From a checkpoint of a small model that answers yes/no questions on an image's attributes: encoder patch size [6, 6].
Rows from block 4 of the fusion encoder, named by matrix and row number. Rows with one number belong to one attention dimension. Each number is 128 + 32 x the weight over the matrix's rms, rounded and kept within 0 to 255. All counts start at 0.
# v: attention value (fusion_encoder.blocks.4.attn.v.weight, 128x128), inputs 0-127
# proj: attention output (fusion_encoder.blocks.4.attn.proj.weight, 128x128, transposed), outputs 0-127
v.75 [180 135 162 138 153 106 108 131 140 144 114 214 142 136 128 143 156 128 210 147  99 109 142 201 174 116 177 133 191 159 177 140 158 117 129 123 160 143  72 167  61 130 138 113 142 180  96 126 164  89 101 120  71  91 104 115 114 124 172  81 114 112  73 168 145 185  99  99 141 131 148  73 195  92 148 150 116  71  66 218 100 106 147 171 126  45 116 143 138 109  99 167  98 145 128 141 136 135  91  98  66 161 113 135  97 255 199 158 116 129 136  87 207 104 216 133 132 172 101  99 138 115  78 101 181 121 148  58]
proj.75 [180 174 164 132 159 141 204 154 219 165 157 146 132 149  93 120 153 175 140 150  86  85 140 129 108 178 129 133 171 118 123 145 157 185 159 113 177 139 137  89  81  88 159  84 122  73  86 106 120  76 106 205 131 138  92 175 108 120 125 177 182  87 108  91  92  47 113 137 122  92 163 135 146 184 196 145 161 109 130 115  83  71 108 127 122  90 159 132 135 147  92 112  87 135 152  55 140 110 169 180 137 183  70  80 146 127 113 123 131  69 136 109 120 148 100 156 139 131 140 118 147 106 139 184 102 128 121 171]
v.76 [159 151 160 125 195 178 137  50 153 149 134 158 143 118 140 132 141 125  93 138 167 140 105 181 124  35  97 134  84  63 104 124 122 130  93 163 136 117 131 170 131  79 185  50  88 113  97 125  80 135 190  91 173 160 168  97 103 136 135 133 112 116  75 127 157  89 110 159  80 147 122  74 151 132 104 164 134 143 179 123  89  94 113 125  85 183  87 111 140 115 158 166 123  74 152 158 128 167 146 149 112  77 165 137 144  92 135 121 110 143 101 173 127 168 162  84 130 109 117 142 127 132 169 143 125 124 106 139]
proj.76 [ 92 164  95 121  95 116 171  98 161 100  98 112 115 108 155 130  84  70 104 130 148 137  84 128 173 127 134 118  95 125 120  79 137 100 170 160 137 185 130 134 105 121 138 161 120 132 161 132 113 137 100 129 159  83  51  98 105  66 121 135 143 149  54 151  57 172 138 111 103  76 127 148  81 164 128 119 105 125  86  72 123 136  60  63 108 170 133 103 131 155  96 133 135 138  93 205 106  85 190 107 169 117 126 115  85 112 136 159 153 162 136 108 125 117 131 158  81  88 129 115 130 141 107 120 119  94 114 121]
v.77 [186  93 142 123 118 111 136 115  98 209 131 223 139 255 172 170 154 202 112 219  71 144  72 102 155  62  99 123 126  89 103 133 184 171 101 141  54 154 182  67 103  60 116 139 134 120 152 183 141 148 103  68 132  72 120 170 180 130 154 148  92 134 170  29 112 129 156 155 127  78 229 134 154 146 117 117 101  89 128 121  85 118  85  32 142 135 143 163 135 114 202  74  51 129 107 136 184  97 146 135 116 121 139 125 157  65  48 112 150 127 138 131 121 110 200 192  74 156  47 137 157 162 122 138 171 168 127  77]
proj.77 [225 171  81 104 177 148 125 133 139 107  82 105 199  31  88  87 190 180 145 115 133 134 165 148 134 153 112 153 126 195 128  72 113  76 123 183  99  58  80 141 148 188 104  59 206 122 106  87  95 117 136 103 135 142 122 171  94  74 148 123 104 118  88 179 136 138 100  72 136 199  71  79 107 127 117 121 163 186 129 114  94 125 156 127 102  94 120 167  93 139 151 226 150 143 154 113  89 126 205 133 182  96 127 194 121  92 104 120  86 111 139  99 140  88 130 126 137 142 111 110 156 166 133 161  51 154 124 137]
v.78 [116 139 147  92 141 108 124 218 198 121  95 114 138 118  48 128 159 107 166 132 138 101 136 177 115  98 189 120 107 162 137 166 150 118  59 118 167 131 145 122 105 115 137 112 162 189  70 111 141  91 129  84 121 129  85 173 109 120 135  98 138 126 123 116 182 127 124 120 117 108 131  88 132 190 186 109 141 144 120 153  33 113 144 129 183  94 158 217  50 120 103 181 152 140 118 123 128 126 103  65 131 143 155 122 209 120  83 134 126 128  74  79 137 128 126 130 155 121 142  83 173 160 107 144 136 155 114 106]
proj.78 [146 150  99 114 138 118 134 122  94 112  94 153 123 140 128 138 169 135  97 101 154 106 158 126  92 175 119 151 189 117 114 134 167 137 130  77 131 104  91  87 122 107 132  93  78 107 112 172 167 103 153  98 140 158 116 115 173 152 112 148 137 194  57 131 121  94 147 170  83  71 141  76  94  39  70 156 158 161 113  96 107 122 138 101 150 110 104 138 151 124 175 124  76 123 164 125 154 146 135 128  98  87 107 110 119 146  97 100 113 130 109 175 134 146 142 129 113 162  31 119 130  90  84 117 139 124  69 100]
v.79 [ 98 129 130 121 126 132 113 169 119 112 131 122  75 103 123 140 121 142 166 128 186 164 235 133 117 102 109 125 123 165 116 114 144  41 148 130  88 138 117  87 140 131 106 118 120 121 134 121 129 151 122 188  79 151 144 130 129 139 124 138 164 127 149 144 196 148 145 132  91 135 120 114 153 127 120 135 153 120 111 128 137 149 139 146 176 150 133 144 123 174 144 110 129 116 109 120 138 136 126 140 145  69 154  97  95 105 177 137 118  93  98 122 133  34  95 128 107 179 107  69  92 139 138 144 140 128 114  86]
proj.79 [116 148 105 141  77 138 123 128 119 137 109 197 139 117 159 108 119 110 143 103  86 107 124 105 168 114 139 131 141 101  99 104 110 125 100 105 119 135 120 136 161 185 168 124  98 112 152 151 200  89 116 147 120  69  98  98 156 119  91 137 101  86 133 110 152 127 126 119 143 103 107 119  47 125  98 140 165 123 130 152 106 126 117 133 114 145  94 105 165  87 120  77 109 115 113 128 148 163  90  92 117 211 130  94 122 101 106 103 107 115 131 122  86 222 154  97 158 101  65 155 142 118 133 140 133 125 125  72]
v.80 [155 119 148 115 113 152 102 115 162 115 171  46 103 160 172 164 112 173  79 152 125 122 122 143 161 125 170 137 120  94 129  96 117  98 140 146 108 110 153 137 166  67 104  91 105  74  93 128 147 130 156 126 163 191 125 143 132  54 143 108  80 134 139 119 126  89 145 136 113 163 115 126  78 184 133 184 107 111 143 140 140  40  99 115 137 119 180 161 118 140  76 144 167 112  75 131 183  85 173 139 122  79 170 127 179 112  82 130 137 111 131 210 145  91 131 157  93  91 161 213  94 142 150  98  73 133 101 148]
proj.80 [ 93 176 125 123 116 105 142 114 122 140 111 114  84  65 117 128  76 159 130  83 118 141 113 131 161 107 145 137  95 122 113 128 162 106 101 140 150  93 110 127 192 122  69 129 131 219 104 116 134  96 150 124 145 134 188 150 110 178 125 156 123 161  76 144 122 161 230 126 120 138 153 119 145 135  98  87  77 151  99  76 140 100 126 100 107 163 122 100 174  92  74 121 104 122 176 129 111 117 206 111 110 116 157  87 180 100 157 160 125 139 104 116  57 102 105 102 153 107 136 155 196 116 113 143 159 148 152 157]
v.81 [136 126 120 173 115  87 127 173 149 132 146 150 114 135 118  89  79 149 116 153 186 175 113 126 134 127 104 119 126 140 136  53 108 116 119 119 128 131 102  89 142 118 155  24 120 121 167 106 114 156 106 222 130 151 151 128 138 132 144 132 149 102  77 173 170 143 151 184 115 125 141 136 111  67  97  88 124 147 162 136 207 166 136 109 126 163 112 109 125 147  89 114 134 110 177 103 118 206 124 135 101  92 156 143 116 132 204 108 105  67 116 187 129 137   8  60  97 137 109 129 184 149 131 120 149 138 120  65]
proj.81 [129 113 104 110 131 202  88 104  78 188 161 154 178 130 142 120 158  94 128  96  88 128 106 163 141 118 128 106 129 107  92 170 102 132 152 122  73 173 251 106 128 157 135 153 116 122 174 156 163 120 122 176  92  91 117 150 121  86 168  77  87 116 139  92 132 159 121 110 153 180  95 188  78 151 139 107 137 128 144 118 130 107 131 171 109  97 153 110 138  95 111 124 125 134  47 130 177 132 173 121 138 156  33  98  70 116 128 142 126 115 162 149 132 218 191 140 109 169 147 128 139 127 132 138 134 178 127 103]
v.82 [144 134 179 145 130 172 139 121 106 145  70 160 175 103  81  52 152 184 152 112 106 115 102 100 140 118  74 130 115 129 147 207 128 149  16 125 115 120 215 115 122 191 157  34 122 140 152  52 163 154 138 201 228  67 150 128 114 138 125 139 100 108  73 128 175 108  69 144 133 160  96 101 167 177 160 157 108  75 143 122 124  79  56 159 151  82  71 234 113 113 100 163  65 124  90 151 128  73  53  19 113  66 201 165  93 111 133  56 178 142 115 122  95 147 142 127 158 161  98 101 105  95 107 133 121  93 102  95]
proj.82 [ 91 158 158 185  91 120  84 179  99  80 100 173 184 133 149 155 120 176  90 128 134 162 223 150 121 106 195 126 108 155 104  91  59 201 107 115  67 190 145 118 131 128 116 119 124 129 101 199 137 167  53 126 170 113  87 170 121 149 115  81 192 121  36 117 101 138 121 228  84  79 156 153 101 132 185 157 111 161 140 103  78 135 126 118 102  95 149  63 214 167  77 151 138 117  87 157 172 112 233 117 141 127  77 141 141  65 163 103 127 178 117 199 138 123 148 214 119 255 163 168 127 199 103 160 128 153 179 130]
v.83 [153  98 186 118 122 207 110  72 106 133 151 134 169 139 103 143 122 128  71 116 119 105  87 103 116  99 146 142 124 139  89 138 138 172 119 160 124 119 148  83 164 156 163 162  38 125  97 134 107 120  77  51 121 171 123  83  80 104 110 139  81 144 158  81  75 156 126 101 143  62 140  82 154 128 164 114 177 142 139 117 123 106  66 108  81 139 144 156 101  95 103 178 124 104 215  61  76 142  70 106  97 163  99 138  69 124 115 138 127  94 128 153 167 121 134 151  56 161 100  65 105 128 152  74 152 117 163 133]
proj.83 [ 91 131 104 111  97 120  75 146 186 126 168 134 134 100 143 144 104 105 197 140 140 122 124 178 176 148 132 149  99  99  55 156 191 107 132 158 123 165 134 148 146  91 144 142 134 144 122  80 132 129 146 119  60 131 171 147 206 125  45 135 128  82 170 174 121  93 132 130 132 125  71 115 128  83 153  60 148 115 157 117 113 140 127  84  85 147  96 111 139 123 137 132 133 164 116 137 138 135 192 165 214  65 163 165 134 173 126 145 163  83 148  97 132 108 102 136 122 156 137 119 135 150 133 126 105  85  80 126]
v.84 [ 89 183 124 140 149  81 136 154 156 110 182 119 126 133  79 187 109 222 187 184 216 164 136  94 123 129 152 181 141 166 115  81 118 130 110 190 114 136 158  87 195  79 120  94 159  52 111  95 106 135 148  99 138 122 148 204 127 107 122 130 103 118  59 104 140 185 174 185 133 180 195 117 116 140  96 214 179 178 153 142  77  87 130 173 202 108 123 147 162 122 176 152 170 127 106 175  72 156 136 176 114 133 223 168 177 110 138 148 118 189 176 146 103 116 134  83 126 185 123 180 129 205 118 120  74 180  96  71]
proj.84 [126 126 145 141 103 113 136 109 144 185 111 129 163  35 102  73 171  74 137 138 134 106 114 154 143 135  93 144  91 102 110 109 104 126  58  95 137  90 131  76 116 140 181  62 119 149 130 152 143  87 205 151 180 161  97 124  99  85 126 125 119 138  72 118 193 138 134 145  91 112 156 104  88  72  71 113 122  79 168 141 125  43 163   4 149 137  86  95 155 132 123  25  96 149  94 127 161 169 157 112 121 123 136 117 137 129  85 120  74 149 134 101  99  53 111 126 128 147 100 121 203 166 184  93  62 108  61 116]
v.85 [133 101 104 164 155 129 138 137 125 171 159  98  96 141 192 113 132 123  98  82 143 129 103 139 159 128 106 131  97 160 108 122 134  70 128  97 129 126 151  94 138 125 134 127 161  94 128  68 103 111 168 156  99 149 114  98 135 121 164 140 142  83 141 123 163 102 116 107  89 116 129 151  90 107  73 105 128 121 105  59  90 184 176  95 139  92 129 129 110 156 170 118 139 120 104 137 116  75 167 245 196 135 151 133 140 133  97 176 126 107 197 124 139 146 109 117  90  23 139 138  99 129 105  97 124 133 102 149]
proj.85 [180  87 136 131  82  98  73 108 103 162 154 180  87 161 135 128  95  99 103 112 204 113 139 127  76 126 146 128 177  86 122 125 140 133 156 156  95 122  95 155 136 167 101 168  96 138 107 121 115 204 161 126  93  98 128  94 124 104 109 108  79 166 123  92  81 174 108  93 153 122 121 148 139 125  97 168 137 132  71 112 208 176 144 151 108 163 153 122 141 119 145 149 165 104 129  52 104 165 100 126 122 135 196 130  93 137 130 115 175 129 127 136 125 120 110 149 163 131 137 140  76  93  96  60 116 138 125 129]
v.86 [ 82 157 134 109  78 114 149 183  91  93 136 170 134 138 127 113 115 102 115 118 142 124  87 179 150 133 110 114 139 126 138 165 167  81 128 128 167 172 128 154  87 100  74 176 135 114 157 158 137 113 163 148  92  99 128  96  78 131 183 103 158 148 125 151 124 104 144 146 148 130 218 127 109 134 130 128 134 105 105 193 102 118 113 125 152  69 164  61 160 147 165 139 146 151 100 153 142  42 104 127 137 173 149 100  88 141 102 156 161  68  98  80 103 165 169 127 125 119  81 146 126 126 106  81 184 111 133 165]
proj.86 [191 142 126 159 122 141 141 122 121 149 111 155 162  90 100 158 119 160 122 117 107 133 169  63  98  82 107  89 126  92 155 148 125 151 181 135 128 150 117 102 130 148  77 107 129 126  85  44 117 129 123 124 129 171 139 121 107 178 107 121 128 108  63  87 159 121  85  88 140 162 143  88 175 150 132 149 144 175 128  97 125  80  95 187 120 159 188 119  90 163 200 145 157 112 137 117 119 137  96 142 100  86 156 178 128 106 129  97 103 128  74 147 110  87 103 156 176 153  97 125 155 126  88 104  79 130 134 142]
v.87 [177 130 135  84 151 104  96 173 149  54 106 169 113  82  80 143 129 178 138 159 137 193 134 173  58  71 216 136 122 126 151 125 124 115  96 140  96 181 107 131 135 180 122 128 128 162  66  73  99 112  26  27 111 124 118  73 146 157 111 131 110 131  72  80  79  85 144 106 133 149 137 138 132  87  78 167  80 183 168 183 127  62  89 134  77 112 177 125 115 165 127 148 131  84  92 108 127 144 160 143 126 124 190 122 146 160 122 155  80 133 157 177  70 122  91 104 125 134 159 130 174 126 122 171 138 162  67  99]
proj.87 [116 143  98 137 125 114 154  85 194 154 107 147 147 118 129 138 134 139 148 152 121 116 154 149 141 160  56 121 195 127  35 124 105  81  82  68 156  87 160 126 163 102 175 106 108 130 149 158 205 125 115 193 142 124 118 127 126 116 100 150 115 112 111 150 115 152 148 178  86  64 124 124  73 154  89  70 177 140  98 104 138  41 126  34 189 132 147 140  78  54  63 136  91 160 108 184 157 196 125 153 142 129 159 110 150 160 129 126 132 112 131 136 142 190 133 169  93 135 102 138 190 125 139  80 121  29 144 142]
v.88 [140 129 112 172 112 126 100 121 144 134 138  89 118 143 160 140  80 108 164 192  89 148 151 113 116 164 114 151 120 141 137 102 128 110 130 153 163 164  56 100 148 141  92 163 139 116 124 124 132 139 131 163 106 103 181 149 151  66 123 116 102 112 138 123 121 174 146 131 149 120 135 137 116  88  42 173 167 100 116 112 105 145 191 139 127 123 140  83 103  96  94  90 122 113 138  69  98 139 127 150 182 197 138 122 131 164 104 114 117 101 121 143 137 150 104  38  91  91 115  88 110 145  69 114 140 146 131 100]
proj.88 [146 124 134 121 133 105 154 134 140 154 152 174 127 127 145 104 145  94 165 202 131 139 103 133 125 199 130  77 141 144 129 128 117 160 142 154  88  96 118 121 120 141 113 147 111 117 101 106 119 128 125 132 117 143  94 162 135 111  95  99  64 120 180 117 136 122 139 139 125 151 133 153 180 105 152 105 117 118 174 153 168 158 131 119 109 138 106 105 135 108 115 116 151 112 148  88 145 151 125 111 121 126 138 134  89 160 115 122 185  77 118  92  98 151 139 111 129 118 162 133 143 117 219 163  79 124 157 117]
v.89 [145 158  21  57 149 127 147  86 143 141 116 137 107 128 179 138 106 184  74 110 138  97  95 119 150 200 135 158 101 128 102 130 145 162 132 121  51  39 173 130 207 194 104  77  56  58 126 142 188 190  87 133 182  95 157 116 126 147 156 137  71 114 137 114 106 121 162  75 174  80 121 151 110 144 159 160 122 103 186 119 154 110 153  97 178 185 125 135 119 105 123 134  87 207 148 153 147  85  58 145  74 110 166  71 139 108 127  97 127 128  84 174 119 126 111 170 132 146 132 114 138 135 187 147 137 113 120 142]
proj.89 [ 63  46 149 118  76 135 133 143 119  87  99 153 114 103 129 177  72 154 171 203  81 128 174 146  88 129 178 105 162 178 123 188 138 134  89 143 143 157 142 164 140 137 135 134 156 153  41 123 101 147 102 117  86 152 178 125 169 128 118 124 140 109 150 113 119 195 195 140 164 147 181 142 156 151  75  84 140 124 101 112 155 157 138 119  88 159  46 141 115 145 127 173  52 134 115 183 117 144 169 125 146 187 182 154 124 174 139 127 168 112 181 146 126 138 129 125 108 138 194 101 119 120 133 101 177  95 178 140]
v.90 [170  60 146 189 171 239 158  68  90 137 153 141 139 107 189  74  59  33 151 195 167 177 145 127 165 174 158 134 132  68 107 113 109 164 207 138 108 125 137 129 177 172  89  99  79 157 138 107  88 157 141 140  77 108 126 157 143 148 127 110 143  76 139 161 135 132 166 148 122 118 121 101 180 108  55 101 110 194 144 145 133 185 129  85  68 186  91 124 103  74 116 124 131  60 110 100  92 203  80 170 182 110 128  88 129 146 127  33 121  80 110 255 149 142 150 198 126  92 141 157 136 125 190  98 176 151 128 140]
proj.90 [ 75 108 100 104 113 144  70  88 188 111 137 177  41 156 162 141  95 103 144 111 106 170 111 205  75 121 136 116 115 110 146 144  54 102 103  87 133 135 186 194 184 161 144 212 144 144 133 141 171 135 104 198  55 143 186 112 107  72  71 151  52 106 172 155  53 131 110 121 140 193  97 169 156 161 182  79 151  63  89   1 189 147 153 177 148 125 137 148 126 123  63 150 136 112 129 195 129  93 112 120 140 171  85 139  58 105 149 144 203 151 123  87 195 188 146 136 130 138 206 153 129 125 111 155 134  98 213 137]
v.91 [123 120 137 119 128 140 144 161  83 133 193 112 137 127 104 111 131 138 112 121 153 117 127 151 134  90  56 149 130 124 153  91  78  76  67 129  78 159 162  63 151 132 147 135 141 105 172 141  93 134 147 104 115  78 167  77 106 165 178 128 226 123 132 223 125 157  75 121 142 135 121 131 135 151 155  84  93 148 129 128 107 137 202  73 114 129 139  14 189  97 162 141 167 102 138 147 100 122 109 129 147 153 131 145  90  66  85 145  72 126 147 137 105 116 125 131 213  69 153 162  77 126  89 131 138 105  95 133]
proj.91 [112 102 114 142  91 152 140 108  97 119  56 139 118 117 166 180 104  89  76 164 134 143 121  78 106 131 100 138 118 150 111 150 116 145 139 123 137 140 120 107  95 144 122 117 123 142 120 206 133 126 138 155 144 127 111 120 132 105 124 154  93 159  85 107 153 146 121 122 166 157 159 153 136 146  68 168 170 110  97 169 180 133 109 119 156 172 128 106  61 147 138 173 175 192 148 158  98 123 106  93  92  94 131 125 128 157  83 123 134 135  85  90  78 118 136 134 140 152 149 138  92 114  83 129  67 110 165 129]
v.92 [141  84 118 128  99 190 133  87  93 133 144 100 162 139 146 117 139 118 132 124  98 130  92 125 111 182 119  85  98 125  61 128 125 135 160 125 223 166 162 157 139 244 178 153 125  40 111 140 106 171 113 175 255 143 114  59  57  99 120 169  55 109 112 134 102 144  74  93 126 149 101 109 101 164  91   8  69 100 178  68 186 234 155 112 155 113 142 122 141 138 101 181  62 160 207  48 122 112  96 128  90 153 112 133  75 110  66 140 135 149 161  45 127 170 148  81 116 110 122 102 168 146 162  98 121 152 162 176]
proj.92 [118  48 133  99 113  89 114 144 185  61 159  65 129 194 147 166  62 115 101 143 160 123 110 129  87  98 172 185  93  65 140 194 106 103 121 153  81 140 114 116 132 115  68 173 204 173  86 113 129 172  89  97  30  57 158 169 121 125 168  37 142  69 174  70  97 126 107 151 122 126 163 194 149 122 123 134  80 134  97 172 161 169  66 110  64 123 130  46 147 142 178 146 114  65 162 150 146 116  82 109 124  69 195 114 104 174 209 127 180 137 182 146 112   0  87 110 110  41 195 123  66  82 117 114 123  94 145 151]
v.93 [ 91 174 101 104 170 138 146 153 175 134 105 131  73 102 112 128  86 105 166 180 141 105 158 135 129 139 115 177  95 186 134 176  89 154 148 121 119 131 129 112  91 155  90 155 165 168 127 110 125 122 127 131  93 121  65 131 172 171  85  64 127 139  56 145 127 127 127 179 138 132 107 126 148 111 141   0  20 119 102 171  66 173 189  89 191 170 142 136 158 153 123 116  72 204  90 192 142 186 121 112 186 152 140 117 174 109 183 103 114  99  71  90  74 170 189 151 136  84 193 117 127  57  61 129 156 130 121 118]
proj.93 [175 229 113 133 157 180 196 117  94 182  72 166 189 136 140 119 127 165 136 132  80 170 114  77  72 169  93 116 191 130 255 163  85 139  66  52  77 117 138 117 110  86 145  96  99  81 155 169  96 116 128 127 216 142 111 121  69 160 172 131 122 162 118  94 176 122 121 115  97 151  88 194 112 131 101 186 116 121 184 113 183 108 196 126 153  99 162 139  41 160 174 134 123 106 175 126 109 133 119 117  15 140 121 135 127 105  94 105  93 125  79  99 124  84 150 131 157 131  96 187  81 139 154 124  79 133 106 134]
v.94 [137 187 168 116 128 129 122 137 102 126 123 115 132 108 149 200 132 195 100  93 102 120 125 120 122  93 144 103 150 121  97 175  73 140 126  85  82 155 123 130 128 180 153 144  99  95  86 141 186  92 125 145 215 129  94 143 149 117 116 169 109 197 185 125  91 111  75 185 187  94  81 103 169 151 168 109  64  71  92  78 130  71 139 123 146 126 144 172 124 136 206 122 114 164 124  58 112 132 129  94 110 138  49 106  90 113  92 102 134 148 151 131 126 109 221 220 147 147 134 128  76  90  96 139 123 118 140 129]
proj.94 [ 92 142 161 157 130 159 110 134 117 132 172 124 121  91 190 124 152 206 123 133  51 173 133 136 100 115 174 184 151 115 166 120 147 111  58 174 115 127 110 137 162 127 127  96 151 162 122 165 110 150 149 124 155 125 139 117 134 166 107 170 210 104 147 137 133 129 140 149 159 106 181 131 129 198  76 121 182 151 100 139 114 139 110 115 112 103 108  94 198 149 132 129 129 135 142 135 125 100 168 107 141  61 166 130 159 182 103 146 132 157 147 113 106 113 116 124 149 142 141 101 167 115 119 138  81 110 129 140]
v.95 [166  72 143 154  82 149 120 110 117 106 160 121 134 134 112  76 144 129 138 112 104 124 106  58 127 127 108 185 127 129 143 114 145 123 128 168 103 110 126 119 151 189 104  41 127 119 143  94 104 125 135 133  99 127 153  58 115 199 143 107 183 133  88  62 132 140  84  69 143 123 105 113  97 155 155 137 120 198 109 128 122 144  76 116 150 154  58 131 158 121 159 140  89  96 107 135 122 126 138 122 119 167 123  88 107 144 105 134 162  89 132 102 106 117 100 184 138 155 119 109 101 101 124  93 135 112 166 118]
proj.95 [ 88 157  72 100 155 127  79 196 124 112  92 133 103 139 126 158 134 130 131 195 169 137 192 146 109  90  75 114 134 106 108 122 125 144  50 130 174 156 136 130 130 130 162 156 131 136 127 119 156 169 114 124  72 142 139 105 124  68 160 137 115 107 157 137 125 141 142 125 132 133 138 121 117  88 127 128  59 109 141 125 138  92  95 146  88  68 114 133 134 136 135 125 150 155 125 130 162 165 115 134 156 124  77 172  99  79 138 118 218  77 151 166 158 105 137 181 119 130 179 154  84 138  96 136 139 120 114 110]
v.96 [ 60 115 139 140 121 135 170 134 129 140 152 106 100 146 175 151 106 129  95 128 111 150 130 123 145 105 119 132 142 123 114 110 114 134 142 145 112 155 145 106 130 134 140 117 116 139 138 130 152 117 143 128  86  66 129 165 114 138 136 146 139 117 105 126 128 157 126 137 146 152 144 126 123  87 141  64 124 108 124 137 103 156 112 132 135 101  99 108 128 165 128  99 183 123 119 110  84  61 131 110 150 131 119 100 121  92 118  72 135 144 127 108 112 105 102 149  86 123 145 145 134 144 150 171 106  68 103 101]
proj.96 [140  69 120 119  90 124 123 123 136  63 126 156 135 114 121  78 103  95 132 132 137 114  83 129 111 134  74 120 108 132 144 124 129 156 129 126 126 119 144 156  94 120 122 128 130 117 117 104 139 151 165 125 129  78 131  97 125  32 109 124 105 130 141 118 137 146 152 107 155 165 145 137 138 150 107 120 102 173 130 130 139 137 158 128  81 113 139  99 126 119 138 123 107 129 107 110 122 168 118 127 122 161 149 123 123 120 114 140 123 134 136 157 153 130 112 114 113 109 120 131 142  78 105 124 111 120 115 121]
v.97 [108 129 160 136 104 134  93 146 120 126 145 183 185 130 141 134 126 136 106 113 134 155 132 115 134  80 197 111  73 124 116 119  37  66 145 111 114 130 162 125 135 110 125 122 129 118 131 138 139 103 158 155 112 129 120 104 101 130 145 196  95 107 130  94 100 106 143 118 135 146 148 145 158 100  98  89  96 149 113 131  54 112 125 137 117 138 108 124 169 128 166 167 143 203 106 117 163 128 145 173 169 137 146 165 136 132 132 158 128 121 126 115 115 118 136  97 118 141 138 161 152 136 147 129 112 118 112 106]
proj.97 [125  68 140 113 150 131 125 120 124 108 168 130  79 145 137 125 146 180 102 160 177 111 118 136 154 179 154 166 141 168 166 123 135 166 130 182 156 175 174  87 119 140 133 140  88 113 135 138 129 125 123 103 152 145 160 130 168 102  73 105 226  97  85 123 142 138 122 162 146 186 135 109 140 138 136  88 136 115 158 111 111 157 101  98  96 125 148 128  91 128 125 142 130  97 142 137 131 140  92  78 124 158 112 150 144 126 126  89 137 150 112 155 109 154 144 134 129 107 137 155 128 114 150 117 134 113 163 138]
v.98 [115 138  96 123 121 169 173 129 171 152 114 146 103 165 160 140 143 186 141 187 168 189 130 123  96  83 149 123 128  87 132 156 119 156 115 143 134 113 139 126 134 153 123  80 124 117 104 130 138 124 131 113 101  65 115 135 140 178 149 121 115 135 138 170 176 115 187 183  78 125 179 140 164 120 124 125 107 171 177 113 132 147 123 128  82 150  99 136 219 138 112 122 119 139 166  96  59  82 152 119 120  85 138  96 125 145 121  70 127 199 117 104 124 150   0 186 105 169 167 134 118  60 150 101 114 129 135 174]
proj.98 [111 124 104 105 126 125 175 113 104  96 148  92 201 146 159  81 144 120 149 151 105 112 118 114 108 137 123 125 148 193 150 135 148 127 128 140 165 116 110 161 118 114  80 144 152  98 141  95 132 135 139 186 186 126 170 118 141 114  87 136 196 134 105 216 145 153 142 111 111 108 133  98 128 120 138 115  87 135 148 146 141 144  83 107 137 170  75 139 126 197 161 123 131 112 137 129 101 139 139  61 113 128 137 101 159 143 162 143 107 104  99 103 139  94 125 107 167 113 151 119 102 124 107 112 103 135  84 160]
v.99 [115 167 178 171 115 131 125 189 161 110 126 129 142 130 126 170  70 149 120 115  84 132 140  96 138 131  88 143  90 149 101 110  89 115 134 156 100 130 136 121 114 127 151 141  95 109 155 133 105 108 192 145 107 111 129 119 110 121 129 130 155 153 148 196 163 131  98 139 174 119 107 137 162 124 151 114 130 147 141 124 119 123 188 128 132 129 121 122 124 135 146 140 158  90 114  99 142  59 125 110 145 139 108 115 144 108  95 108 139 114 131 129 113 146  85 126 115 140 127 156 124 144 129 113 134 110 106 126]
proj.99 [100 121 118 150 138 100 106  84 156 146 132 138 120 125 141 120 103  94 160 112 155 145 117 174 119 113 111 140 115 143 123 149 131 125 100 159 164 151 124 133 164 128 147 126 196 113 149 121 108 110 130 118 144 133 141 143 159 116 125 122  97 123 171 130 133 125 121 145 160 144 129 117 139 147 146 112  97 116 135 119 124 165 105 115  75 115 122 131 136 117 107  96 126 132 122 159 116 120 143 116 131 157 137 117 110  86 158 122 112 127 130 184 131 150 108  93 126 123 118 138 120  97 128 135 108 117 158 135]
v.100 [ 93 153 181 131 110 106  78 151 116  96 157  91 100 199 124 144 107  90  91 127 114  85 184 203 176 163  75 136 128 143  68 171 131 131 111 216 166 130 162 117 199 112 163 180 111 163 109  95 125 148 137 160 158 202 121 130 112 133 115 120  99 164  85 118 112 125  90 127 143 117 112 158  55 175 174 196  99  40 167 156 170 144  78 181 189  68 138 118 125 169 118 129 163  68 128  68 134  98 100 135  70 134 113 160 152  98  73 128 136 100 141 134 127 103 136  71 157  86 169 117 122 162  24  94 152 107 129  38]
proj.100 [ 89  13  77 130 105 144  95  63 172 120 112 179 188  46  83 153  68 105 207 106 142 147 141 171 108 126 175 158 136  92 124 139 127 140 198 131 168 185 147  76  89 158 153 138 134  41  57 118 121 127 107  68  75 134 154  98 124 232 186 144  65 118 131  95 144 160 119 150 127 149 116  90 134 154  75 153 146 155  64 135 135  93 189 135  94 156 131 122 149 120 154 124 137  98 107 166 173 173 145 140 113 192  82 129   0 126 149 135 157 115 185 125 107 162 134 192 123 130 141 189  83 139 170 121 115 154 143 214]
v.101 [124 159 115 156 143 130 104 153  99 175 106 164 192 131  95 130 185 119  92 114 130  76 131 165 127 155 158 121 160 155 189 147 144 131 117 120 144 116 123 186 128  83 103 140 172 140 121 179 125 100 113 155 140 145 157  86 136 155 101 138 129 163 125 120 135  54 139  70 140 128 111 107 107  73  90 181 145 138 126 125  88  98 130 168 107  99 179 130 145  94 153 125  70 205 184 161 118 180 146 176 114 175 137 113 126 129 128 168 118 122 144 107 132 154 167 139  97 150 135 113 119 116 176 118 156 149 139 139]
proj.101 [128 157 108 115 172 184 139 172  57 101 137 158  93 157 158 147 120 142  28 138 156 225 152 112 124 121 140 137 135 154 101 138  79 121  95 123 119  96 118 113 144 166 119  90 109 123 131 103 134  95 122 107 106 136 115 130  63 102 150 118 168 102 135 102  87 120 129 161 108 145 103 187 112 146 132 173 129  78 128 139 119 131 106 131 147 113  49 126 126 150  86 105 137 124  93 143  79 144  86 122  75  59 122 122 209 130 114 127 132 125 155 151  81 143 140 129 134 212 166 123 132 166  92 142 139 130 112 144]